{"image_size": 40, "translate": 0.06, "mask_ratio": 0.75, "head_dim": 64, "qk_norm": false, "expert_mlp_ratio": 2, "shared_expert": false, "max_steps": 7200, "batch_size": 64, "epochs": 5.1, "lr_schedule": "cosine_restarts", "final_lr_fraction": 0, "warmup_steps": 1440}
Rows from block 7 of a small masked image model, named by matrix and row number. Rows with one number within an expert belong to one neuron, the router's apart. Each number is 200 + 40 x the weight over its row's rms, rounded and kept within 0 to 999. All counts start at 0.
Before each expert's rows are labels from the 100 images, of 14976, where the router gives the expert most weight on average: "colour at peak" is the nearest of a few named colours to the mean colour under the peak. Only what is clearly more common there than usual is listed. The data: photos of plants and fungi (iNaturalist).
# router: router (model.blocks.7.mlp.router.weight, 16x128), inputs 0-127
# up: expert up (model.blocks.7.mlp.up, 16x256x128), inputs 0-127
# down: expert down (model.blocks.7.mlp.down, 16x128x256, transposed), outputs 0-127

# expert 8
colour at peak: grey
router.8,204,200,244,204,152,246,192,206,245,148,210,161,129,252,180,226,165,226,283,193,165,136,130,164,148,231,241,248,170,207,194,125,177,179,242,239,167,144,213,161,257,218,189,201,242,138,184,211,167,198,161,243,195,134,186,213,195,167,252,213,147,112,218,158,235,163,164,288,94,205,219,225,232,232,174,169,188,210,168,216,186,185,192,219,270,142,226,186,281,188,229,195,208,196,215,190,264,187,222,212,146,161,123,185,207,196,169,171,165,205,247,235,173,136,249,203,212,184,213,186,101,228,209,317,215,183,186,180
up.0,160,219,154,206,254,219,215,197,270,172,227,198,216,239,210,248,188,206,146,224,160,209,198,214,140,113,165,138,191,136,177,140,244,159,151,150,152,166,179,221,200,245,234,119,207,251,254,170,189,164,208,211,271,124,162,217,213,164,158,177,283,218,238,174,202,180,187,194,241,175,206,146,198,172,295,155,215,178,231,306,134,176,177,187,203,241,124,233,197,147,182,176,214,214,197,187,236,199,170,196,226,101,211,210,135,152,254,227,242,157,172,214,147,213,153,220,199,213,150,211,159,152,180,179,237,220,287,170
down.0,172,214,242,232,130,150,143,162,197,229,213,251,244,176,156,164,209,195,129,186,198,221,220,211,150,243,187,203,183,108,199,271,182,221,207,228,221,200,267,230,128,231,254,184,172,222,254,216,216,159,230,179,265,180,223,266,198,239,193,189,186,225,262,171,176,220,186,221,234,187,204,178,237,191,152,183,179,204,273,256,306,171,246,116,136,230,243,169,177,231,175,199,147,222,151,279,205,190,203,217,135,152,199,193,193,198,192,233,319,166,208,166,198,267,98,163,191,189,204,264,193,163,148,175,181,252,201,162
up.1,179,182,222,199,205,214,191,170,186,123,262,173,235,205,192,131,150,152,129,143,213,204,237,281,216,188,195,233,201,139,237,192,152,171,139,222,150,203,168,179,253,205,175,158,216,227,189,168,142,175,253,211,148,238,186,150,218,170,242,245,180,202,267,176,155,198,245,244,195,185,222,192,170,256,159,266,197,144,242,169,170,152,206,215,165,202,215,252,191,147,176,167,261,203,228,231,213,172,203,254,132,262,230,163,222,218,190,241,257,294,208,236,230,202,180,163,122,227,185,148,188,257,156,187,188,206,320,305
down.1,223,240,193,212,184,187,143,165,196,257,200,162,215,241,133,224,313,179,254,168,200,142,221,159,162,184,259,194,267,188,198,115,159,188,209,155,199,244,234,211,209,219,241,170,214,159,183,211,224,164,108,139,244,124,206,205,193,234,306,255,168,186,197,183,196,202,170,212,180,240,269,256,187,201,233,217,210,241,217,157,196,290,224,192,187,261,198,203,216,244,204,159,206,203,167,211,187,182,265,150,103,214,110,215,170,187,105,179,240,171,302,232,201,250,222,183,204,205,224,223,192,176,205,209,205,243,163,147

# expert 3
colour at peak: grey
router.3,215,165,204,212,268,253,215,240,181,176,211,234,201,171,211,315,280,168,191,228,144,220,260,186,164,185,313,192,211,225,209,209,192,136,156,213,248,184,229,239,243,177,166,164,197,247,201,160,249,185,222,249,220,263,218,291,147,165,171,123,203,211,151,229,193,145,199,159,169,238,222,138,171,203,202,243,239,211,197,252,186,178,215,182,224,269,258,159,193,172,249,188,151,121,222,168,183,204,199,218,211,185,199,240,190,214,254,205,197,231,229,208,200,188,228,232,69,196,248,190,223,230,151,299,237,212,125,192
up.0,133,207,104,218,240,227,205,107,199,204,142,229,253,228,156,194,136,192,239,201,189,225,191,175,192,250,156,222,210,195,163,218,215,171,175,133,130,144,221,189,144,186,233,289,235,157,196,186,201,286,146,168,119,216,171,185,233,205,259,141,224,191,211,192,182,235,196,187,186,190,202,251,184,260,117,145,175,204,238,186,162,126,193,222,197,198,180,231,195,166,293,216,253,175,231,181,183,173,171,171,198,191,204,243,208,241,143,221,288,176,185,244,175,154,223,168,219,145,225,222,169,237,170,69,170,173,161,218
down.0,206,176,219,204,157,195,169,251,202,216,277,190,229,185,232,258,295,210,199,145,222,191,216,176,172,90,209,203,264,242,316,155,201,191,271,180,241,235,167,191,235,191,211,78,140,192,206,271,176,149,198,276,225,165,212,166,250,209,222,206,222,182,234,208,171,218,203,216,105,190,208,195,180,195,207,122,184,174,198,220,251,198,220,238,171,198,207,170,171,141,176,205,164,191,156,210,194,221,244,205,174,180,255,145,143,216,241,201,183,244,120,163,254,113,137,162,201,274,187,182,174,153,206,245,218,224,211,234
up.1,214,191,143,236,167,237,206,187,148,207,252,159,137,220,169,187,245,201,219,253,193,187,143,106,214,177,189,223,225,266,268,163,204,199,174,221,271,195,172,191,182,183,167,143,212,211,232,242,111,182,173,215,173,216,192,117,207,192,126,263,217,233,218,146,179,158,190,230,244,170,198,128,166,245,228,218,231,170,197,203,195,275,172,163,208,253,211,236,228,136,148,202,139,282,169,229,179,194,181,64,207,227,201,106,182,180,174,222,179,203,166,150,249,191,207,133,213,238,261,209,225,260,199,230,184,263,246,183
down.1,221,193,226,308,180,238,224,185,212,200,297,127,230,203,219,235,221,202,239,191,185,197,164,156,192,124,153,211,205,297,249,227,150,185,284,137,222,227,188,192,218,136,164,172,235,202,243,253,166,178,215,243,253,173,229,190,240,248,184,215,198,199,185,224,203,188,161,207,222,173,175,175,210,207,146,175,230,165,186,273,222,233,190,274,128,249,236,185,165,162,166,201,168,139,192,175,215,172,206,199,166,154,287,168,141,225,301,145,156,240,166,242,264,155,192,208,192,197,200,170,192,209,317,216,189,258,209,247

# expert 9
colour at peak: brown
router.9,217,199,177,149,212,242,211,275,135,266,203,218,177,176,178,249,176,188,159,253,234,120,254,227,182,213,172,178,233,273,188,224,231,191,185,236,265,179,161,199,151,260,163,228,255,150,194,238,285,244,116,253,212,146,184,219,229,183,224,219,197,119,221,187,168,164,152,238,126,200,181,242,173,206,215,218,266,120,208,194,231,179,207,305,204,172,187,192,219,261,219,197,209,242,214,203,197,122,164,240,177,180,193,169,198,187,138,200,254,145,164,221,216,308,242,202,241,215,210,195,143,179,169,282,232,188,158,163
up.0,183,205,222,194,207,226,182,188,216,232,245,145,171,251,182,120,160,173,224,251,122,185,153,206,182,211,247,191,211,232,187,234,123,287,202,248,204,181,192,232,252,151,197,218,203,185,167,216,145,184,183,173,247,175,199,202,136,194,194,191,167,196,188,267,199,110,100,240,238,147,205,147,300,173,265,230,196,168,199,112,200,230,159,179,159,157,227,219,153,243,117,109,174,194,188,192,178,139,228,180,134,190,219,216,218,262,224,206,253,220,170,206,227,280,246,231,182,241,242,228,185,193,202,212,270,222,145,140
down.0,187,187,202,274,198,279,242,184,222,238,194,237,222,196,236,301,232,231,141,183,196,118,259,208,198,172,199,230,206,189,209,147,253,220,245,187,202,175,224,225,191,183,206,189,254,202,149,200,242,201,185,156,253,128,139,174,186,202,313,189,191,220,233,191,238,215,218,161,73,186,219,220,167,249,168,180,157,170,223,220,162,227,178,137,92,220,198,242,111,170,239,293,122,236,186,170,222,227,241,199,274,185,200,132,243,252,233,171,224,235,238,215,225,177,184,177,235,220,188,182,179,227,178,230,203,187,253,193
up.1,195,248,125,204,213,230,150,122,202,253,172,201,156,223,175,235,221,190,253,233,266,231,127,141,206,278,234,168,257,305,159,256,198,196,197,197,225,184,228,167,165,201,227,258,268,196,223,187,210,245,137,206,128,236,186,211,254,148,226,138,252,199,233,204,160,244,177,219,208,144,202,169,164,200,159,89,196,194,189,224,243,233,194,263,209,224,98,214,191,214,264,188,268,176,193,171,225,189,203,185,192,147,214,156,171,259,208,311,194,186,178,193,179,186,181,172,283,161,175,176,211,233,179,221,218,155,178,202
down.1,214,201,232,226,200,216,162,165,210,304,222,212,207,193,145,142,186,173,222,177,217,254,222,214,126,181,254,189,227,181,188,210,190,250,208,244,290,204,165,158,249,199,246,186,213,202,267,272,279,221,224,200,221,168,185,180,260,145,253,239,249,220,253,209,160,246,198,185,174,117,177,159,242,218,218,148,260,130,192,241,226,204,183,244,156,205,221,215,104,132,188,142,206,168,201,172,272,138,226,239,107,121,190,231,193,164,210,244,224,194,255,186,170,190,186,186,208,157,162,244,146,145,220,195,219,287,206,215

# expert 12
colour at peak: green
router.12,154,184,221,191,131,207,255,163,209,166,173,162,198,186,235,222,226,157,203,163,178,190,200,272,165,202,262,214,262,153,227,201,225,141,235,201,183,201,189,171,184,244,187,248,152,148,205,227,233,165,277,214,127,171,192,215,246,136,239,167,226,214,237,198,136,222,141,207,245,173,167,152,215,173,272,208,197,241,208,219,209,266,228,205,213,234,235,165,138,241,228,218,188,228,172,174,216,163,238,255,25,224,248,226,243,175,271,206,178,193,221,223,129,97,167,268,188,188,185,173,125,185,166,222,233,238,179,208
up.0,119,184,209,268,204,216,194,204,195,327,271,181,211,244,100,156,176,240,191,227,193,171,221,242,172,238,195,217,195,195,249,215,169,254,204,248,182,149,220,187,272,240,174,177,237,245,119,205,171,262,208,175,189,156,148,213,183,109,231,196,199,174,186,271,172,258,213,172,179,166,151,177,168,227,217,178,219,105,213,195,220,160,204,130,143,179,192,250,155,217,201,262,139,221,237,189,231,107,185,212,233,168,183,159,210,180,231,209,267,179,242,238,154,234,208,137,193,229,197,225,112,201,182,137,187,195,227,204
down.0,162,293,163,167,234,158,191,199,167,209,171,214,208,148,155,178,163,252,154,263,177,185,156,215,320,193,221,159,227,246,187,245,181,106,150,189,182,148,201,182,170,157,235,183,231,218,217,232,198,202,147,211,172,186,256,226,202,225,258,164,240,167,163,254,210,181,129,241,192,245,181,199,200,195,226,151,206,205,167,296,267,183,153,190,148,178,165,204,176,179,181,212,189,221,276,229,154,268,225,219,167,160,221,248,118,224,239,209,205,132,246,273,197,144,107,191,232,134,229,218,263,210,210,188,138,200,190,224
up.1,146,219,152,332,164,272,185,179,190,200,178,168,217,228,162,155,218,223,172,188,294,180,207,265,157,197,175,149,237,244,201,193,211,293,209,230,153,156,239,205,199,163,191,224,213,241,106,173,180,212,149,265,191,148,175,189,205,163,204,245,184,176,197,206,140,182,144,195,185,174,146,231,171,298,209,198,219,228,211,221,205,178,146,229,108,236,185,276,134,284,179,181,135,166,192,204,242,179,137,150,201,133,219,170,140,253,215,192,251,161,179,240,176,202,190,167,256,242,234,191,196,188,204,161,214,221,229,219
down.1,178,223,173,191,255,165,174,173,172,227,236,228,171,170,212,185,196,258,181,164,180,198,189,199,283,260,197,153,202,168,220,244,296,158,200,133,210,219,146,202,167,268,232,170,204,217,200,197,178,195,151,213,182,171,162,175,197,187,264,169,241,131,229,261,195,265,225,216,176,225,199,201,215,194,218,123,269,149,187,213,278,194,189,209,160,129,244,198,227,210,174,229,219,260,212,247,149,242,233,307,120,141,206,311,142,201,197,265,220,163,224,261,151,180,130,150,209,135,197,229,198,190,275,191,179,168,193,229

# expert 10
colour at peak: grey
router.10,225,194,272,173,176,192,283,215,118,250,209,197,118,176,227,232,219,216,205,229,206,171,206,184,163,243,147,215,227,210,141,196,163,184,181,169,208,203,186,186,247,225,266,249,181,198,215,202,200,208,195,278,200,207,164,272,201,162,257,92,220,213,179,239,150,124,211,262,92,292,230,179,165,189,212,127,187,182,219,234,205,162,206,174,172,131,149,226,262,217,199,218,209,188,134,244,168,212,245,274,129,204,177,232,194,156,201,211,171,165,269,225,247,194,308,218,194,186,275,199,177,236,191,218,216,237,205,223
up.0,201,207,230,218,187,247,198,287,156,213,162,178,193,234,140,261,141,172,205,214,208,162,144,143,137,117,186,256,225,242,179,203,183,225,161,246,263,196,196,179,171,137,218,168,206,127,287,217,200,212,231,160,163,198,193,264,221,232,258,176,178,216,191,212,182,219,147,175,244,146,212,179,117,280,133,171,263,222,205,179,170,171,200,248,170,153,249,199,121,158,143,243,201,79,223,176,198,155,196,196,195,232,264,212,231,253,206,225,250,262,170,207,196,208,229,244,171,196,216,221,151,223,150,192,123,158,182,173
down.0,191,214,197,214,223,211,232,214,156,199,202,183,183,217,283,166,116,163,240,158,164,145,204,233,280,214,188,225,216,259,183,174,153,279,110,213,212,134,254,231,219,177,208,269,189,161,207,232,241,186,244,139,128,226,176,266,113,215,261,235,148,209,236,208,225,163,244,176,233,144,247,216,169,201,287,192,117,206,251,202,279,201,232,170,119,289,185,229,192,211,203,224,161,215,177,186,202,187,238,203,220,212,289,224,173,272,147,161,201,211,200,196,177,259,220,206,140,214,198,181,183,257,193,201,156,158,188,209
up.1,200,213,172,352,203,226,241,223,217,196,222,175,236,196,137,149,138,184,189,197,171,156,213,263,171,224,198,224,169,185,213,191,162,231,160,201,207,181,249,226,188,198,193,189,226,186,175,159,186,217,219,156,168,173,157,209,112,189,234,188,230,189,183,196,127,233,188,230,259,149,149,198,247,265,219,240,243,157,253,184,198,194,120,109,106,225,185,261,99,200,210,215,165,156,239,240,226,134,93,228,235,241,178,182,196,212,237,193,292,170,160,223,207,214,222,199,164,216,203,177,200,241,154,132,192,238,170,161
down.1,204,188,179,250,196,260,177,172,158,217,218,158,143,341,240,152,186,171,239,160,165,188,184,143,259,249,228,223,230,189,211,151,195,191,133,222,223,174,143,198,148,282,229,278,164,187,212,183,195,307,214,173,228,233,228,253,182,262,194,180,211,165,230,162,152,198,170,203,225,158,207,164,209,168,246,116,242,182,230,158,195,182,161,209,159,160,107,220,199,197,246,187,214,205,195,167,195,129,173,202,216,194,264,278,245,227,118,217,176,212,251,220,181,231,193,220,189,178,231,240,160,220,153,166,149,105,197,178

# expert 6
colour at peak: brown
router.6,206,162,208,246,232,191,154,178,214,178,193,198,168,251,176,177,192,199,221,177,233,200,121,181,188,126,261,192,133,79,157,261,118,200,191,115,147,244,137,193,220,184,242,84,240,263,126,228,166,143,188,150,246,252,179,163,208,180,187,240,236,247,218,245,149,191,227,251,252,255,215,173,219,196,156,197,227,177,239,156,213,223,195,216,203,213,209,162,206,183,202,184,209,189,241,221,221,212,189,243,116,199,117,235,210,187,178,140,200,163,144,175,234,138,171,161,219,256,202,219,225,117,174,153,231,227,189,225
up.0,291,199,250,226,227,263,199,227,195,294,260,177,213,244,181,146,178,161,245,216,233,124,154,200,234,169,274,215,186,208,280,205,120,236,224,244,240,241,170,206,208,208,200,147,188,203,229,245,139,200,248,229,137,176,197,206,162,178,152,264,196,205,186,188,128,109,164,169,205,193,194,177,214,248,161,172,237,148,219,201,297,217,210,238,168,162,226,264,161,223,151,199,131,213,200,210,205,139,159,124,178,249,198,176,107,250,203,174,234,233,172,171,194,220,179,167,161,209,209,131,217,132,171,194,190,235,211,161
down.0,259,240,259,208,168,198,194,217,163,310,252,187,150,198,198,229,192,174,200,121,158,214,228,197,206,213,252,236,192,165,161,159,135,256,160,213,307,207,160,226,186,138,145,143,160,163,249,273,254,147,217,165,166,228,218,184,161,160,218,246,166,251,239,202,250,172,229,205,227,189,234,205,172,189,238,227,191,185,225,166,299,261,242,203,173,306,198,201,164,200,108,170,162,213,148,182,145,186,239,177,130,235,232,206,182,203,143,218,173,245,231,156,232,209,212,258,143,262,202,191,205,191,201,258,202,225,180,185
up.1,199,120,212,292,171,245,140,178,193,166,187,191,158,221,225,143,207,251,194,236,194,214,200,205,163,258,150,223,266,252,221,167,196,190,233,174,137,214,217,199,206,156,152,211,245,167,163,226,223,235,231,202,181,170,221,136,200,236,245,253,137,202,161,252,178,188,207,197,269,207,167,230,166,217,224,170,193,149,197,141,243,184,176,197,171,223,257,282,205,348,211,155,251,236,179,245,229,174,116,223,191,193,134,195,183,160,152,253,196,195,199,238,217,101,256,138,201,131,183,202,178,191,174,221,175,273,249,232
down.1,194,215,215,230,221,216,256,190,166,182,159,141,156,210,164,143,115,162,245,234,210,104,164,250,201,201,241,261,240,184,105,195,185,201,172,169,180,205,222,262,223,75,112,167,162,161,225,258,232,218,232,137,167,243,163,225,180,274,185,277,212,257,167,158,214,237,178,175,239,124,271,167,199,212,219,201,252,225,206,151,177,204,282,188,217,203,237,267,173,188,222,154,177,194,190,150,223,193,178,196,228,237,176,211,249,252,251,167,231,230,170,212,183,263,210,229,230,168,241,171,228,178,213,223,157,242,253,226

# expert 13
colour at peak: brown
router.13,245,249,221,209,146,208,204,102,186,211,224,146,189,129,209,146,169,184,243,208,172,252,252,206,192,321,192,133,200,259,170,186,208,173,203,252,230,175,179,226,184,130,112,220,197,193,157,203,208,220,201,159,206,261,268,150,152,242,269,165,155,159,223,233,209,129,224,199,204,204,191,179,226,227,168,197,194,245,195,219,238,227,154,138,190,227,166,239,186,190,173,168,148,212,190,240,202,195,171,116,111,222,202,215,271,179,210,250,206,185,144,217,200,195,300,195,74,204,193,222,252,229,238,215,195,177,197,249
up.0,184,178,233,206,199,214,174,168,174,226,163,237,157,200,214,134,252,239,275,212,190,194,186,171,229,248,199,191,206,246,217,168,210,168,258,151,162,122,212,214,146,137,191,163,213,160,179,204,208,189,168,206,162,135,231,4,256,188,335,220,201,165,194,213,187,184,189,199,239,187,199,181,232,213,154,166,141,159,157,247,269,208,202,192,168,215,239,229,182,236,145,194,162,202,179,228,230,198,194,238,215,111,250,178,202,180,208,231,178,189,224,146,275,208,262,167,245,186,166,252,173,178,232,153,187,227,144,234
down.0,190,202,285,207,257,161,259,209,205,126,195,152,204,209,113,186,229,177,203,262,213,153,208,197,226,193,195,220,180,184,135,173,234,230,242,213,159,164,169,248,199,188,144,210,185,242,176,133,203,262,243,207,187,220,205,154,193,142,152,212,226,196,155,205,197,190,216,199,218,252,263,251,214,213,134,172,257,199,164,263,117,196,210,158,220,173,112,221,170,167,183,220,201,214,197,137,172,206,251,157,273,167,130,274,275,202,275,112,204,186,208,238,219,286,250,235,245,209,190,215,253,107,204,176,241,189,166,229
up.1,265,212,278,216,232,209,150,190,200,195,166,240,182,197,203,146,196,122,160,307,197,216,177,193,218,277,215,214,242,216,156,222,140,210,214,210,134,176,211,203,265,140,181,204,225,199,132,217,197,142,230,138,179,224,206,136,189,127,265,158,202,231,235,240,185,136,196,200,223,181,189,158,223,224,237,120,179,140,210,196,298,205,192,220,173,287,207,194,181,266,152,183,174,218,180,232,272,193,225,120,122,146,171,218,259,212,206,227,191,167,200,215,237,215,276,172,157,247,189,186,214,173,200,197,251,185,143,275
down.1,201,179,276,285,181,225,243,225,212,155,147,232,231,147,242,198,254,190,186,246,184,219,240,176,269,168,175,208,228,200,201,209,212,184,248,140,103,163,280,201,167,203,92,237,178,184,150,211,211,182,227,190,185,237,222,209,201,146,153,217,160,228,207,166,253,191,192,189,174,203,220,269,69,233,200,207,141,204,213,228,163,250,215,149,200,219,229,214,165,181,166,216,137,184,225,180,197,221,193,120,286,144,212,266,285,196,251,175,218,183,201,162,197,196,206,286,174,198,187,218,238,108,204,214,229,201,205,271

# expert 2
colour at peak: grey
router.2,179,190,232,185,139,181,166,200,164,204,197,255,125,161,286,261,213,188,200,196,149,188,203,186,171,163,280,203,205,191,152,236,259,199,189,185,185,185,115,163,203,121,193,287,264,206,159,225,235,220,249,232,179,207,208,215,168,186,204,260,188,201,190,157,175,235,186,214,147,231,232,228,137,256,261,268,202,67,79,247,182,161,178,211,261,184,190,162,123,172,184,174,166,248,182,178,191,216,204,189,113,198,173,182,264,243,196,160,174,179,240,249,172,175,167,190,162,261,227,192,170,205,177,248,172,190,171,187
up.0,164,204,189,351,244,307,160,201,219,213,156,150,196,241,137,173,194,197,207,217,185,143,156,222,161,209,211,217,179,189,216,198,152,250,174,220,160,183,172,200,184,169,175,231,241,187,209,178,153,230,188,152,157,208,186,192,165,253,200,178,212,165,210,202,148,186,149,214,209,170,188,170,186,291,189,203,255,149,215,194,190,181,112,177,67,192,187,293,128,197,191,175,229,184,293,187,285,112,117,187,202,226,159,184,205,183,216,192,263,224,240,234,193,207,222,230,199,210,208,190,188,224,140,131,201,227,205,215
down.0,169,151,230,235,320,167,173,167,265,196,152,155,152,257,191,93,144,258,184,215,197,228,157,228,198,263,178,221,179,234,231,237,185,213,154,218,174,202,165,195,175,187,180,275,274,206,226,183,148,259,220,186,187,184,120,144,231,210,195,178,204,211,180,184,183,183,147,199,242,162,211,262,173,183,206,266,296,145,181,174,159,153,156,127,165,258,216,208,185,251,177,168,218,163,249,169,211,198,147,205,238,212,189,222,266,268,168,149,249,183,258,243,217,256,256,216,170,211,229,275,231,211,174,207,204,150,189,165
up.1,151,221,169,191,224,215,193,144,223,202,155,187,214,217,194,156,143,159,204,238,167,186,169,149,139,187,221,170,215,221,129,231,194,187,142,234,97,194,239,144,193,220,202,292,226,193,191,222,271,282,190,124,206,174,198,221,179,212,249,127,208,186,175,153,176,269,161,169,232,171,205,185,217,232,245,226,260,187,196,157,166,109,180,183,159,273,152,226,183,233,246,243,287,172,198,193,239,199,178,166,122,195,191,257,270,224,172,271,215,161,147,216,206,259,240,203,265,138,235,201,172,213,171,148,191,161,131,226
down.1,102,205,243,226,193,148,186,168,166,272,179,180,182,283,160,215,177,192,207,143,189,165,228,221,125,224,152,182,182,237,217,186,179,195,226,114,262,157,198,184,184,274,232,135,235,179,211,253,222,212,203,242,225,155,217,215,206,205,252,177,272,229,140,197,193,145,201,189,226,190,208,182,270,235,242,293,183,233,195,208,234,231,201,216,160,195,204,262,205,181,159,271,154,135,231,192,219,157,193,278,137,161,254,165,219,267,217,206,225,210,247,194,142,202,157,133,256,194,192,201,162,211,132,176,131,199,149,108

# expert 1
colour at peak: brown
router.1,244,143,150,220,202,224,194,190,102,243,192,179,207,197,178,202,177,187,231,195,294,209,192,208,118,134,121,209,245,177,208,168,210,177,203,234,253,167,167,212,268,154,143,166,236,137,219,225,193,190,182,223,97,215,194,184,238,184,217,143,241,232,159,231,186,264,206,212,171,180,152,167,155,197,127,125,181,194,213,230,226,167,209,238,208,128,242,169,147,192,258,237,201,133,222,248,211,213,185,141,281,170,156,236,219,192,206,167,234,225,144,264,213,172,180,85,157,178,208,156,199,188,139,160,216,217,211,267
up.0,221,172,167,197,243,251,234,201,182,175,295,163,193,219,157,209,170,178,186,221,257,189,235,230,226,192,275,189,163,142,193,213,177,205,212,246,208,237,219,190,199,127,222,178,185,196,228,97,174,178,246,211,167,248,133,193,198,246,168,239,230,197,133,189,161,131,214,175,182,212,174,199,206,219,214,265,170,145,254,188,197,220,96,209,140,220,191,284,133,192,168,209,166,250,246,208,294,158,209,183,248,273,150,152,162,256,176,208,232,243,281,199,164,195,220,161,75,214,174,173,177,211,162,226,259,227,213,181
down.0,152,198,212,212,235,288,178,184,210,227,103,126,196,198,205,235,142,206,136,206,261,204,194,176,188,294,173,185,155,208,186,290,189,184,185,152,243,166,185,198,193,151,182,176,164,230,203,271,194,210,180,222,165,183,146,182,210,162,211,201,201,213,206,266,176,200,186,227,224,190,195,206,172,245,173,137,355,179,211,209,205,171,190,211,170,127,198,201,150,187,128,203,158,112,166,203,204,180,207,220,253,151,274,296,214,209,225,271,267,206,192,195,180,161,192,169,189,209,161,219,201,205,93,177,230,228,262,207
up.1,219,179,209,242,179,272,187,219,193,222,264,179,162,216,166,178,155,207,184,205,236,181,231,225,216,219,242,198,144,196,207,222,166,230,237,249,226,216,191,191,265,141,171,229,211,193,271,102,152,157,246,239,186,185,211,170,177,151,146,207,200,173,167,235,134,70,130,223,225,202,166,174,287,195,221,226,183,131,165,196,210,204,94,200,151,187,223,221,196,250,147,184,173,260,239,154,244,145,150,178,231,288,186,199,166,255,220,152,253,226,233,206,217,172,222,237,168,252,133,185,197,174,142,191,248,254,174,137
down.1,195,242,253,263,206,232,174,231,196,266,206,187,209,180,210,183,186,220,112,199,242,197,201,121,305,225,184,206,201,192,216,241,207,204,125,230,219,184,190,140,194,227,182,185,210,168,239,267,192,204,198,229,241,195,141,239,216,167,171,232,185,244,207,229,169,173,198,245,215,204,189,208,159,257,221,63,317,147,190,189,268,165,173,200,174,158,214,198,140,187,141,153,163,200,184,237,203,162,168,234,142,170,190,234,155,184,210,266,205,263,146,210,249,142,269,244,204,194,176,155,176,188,73,199,212,213,209,256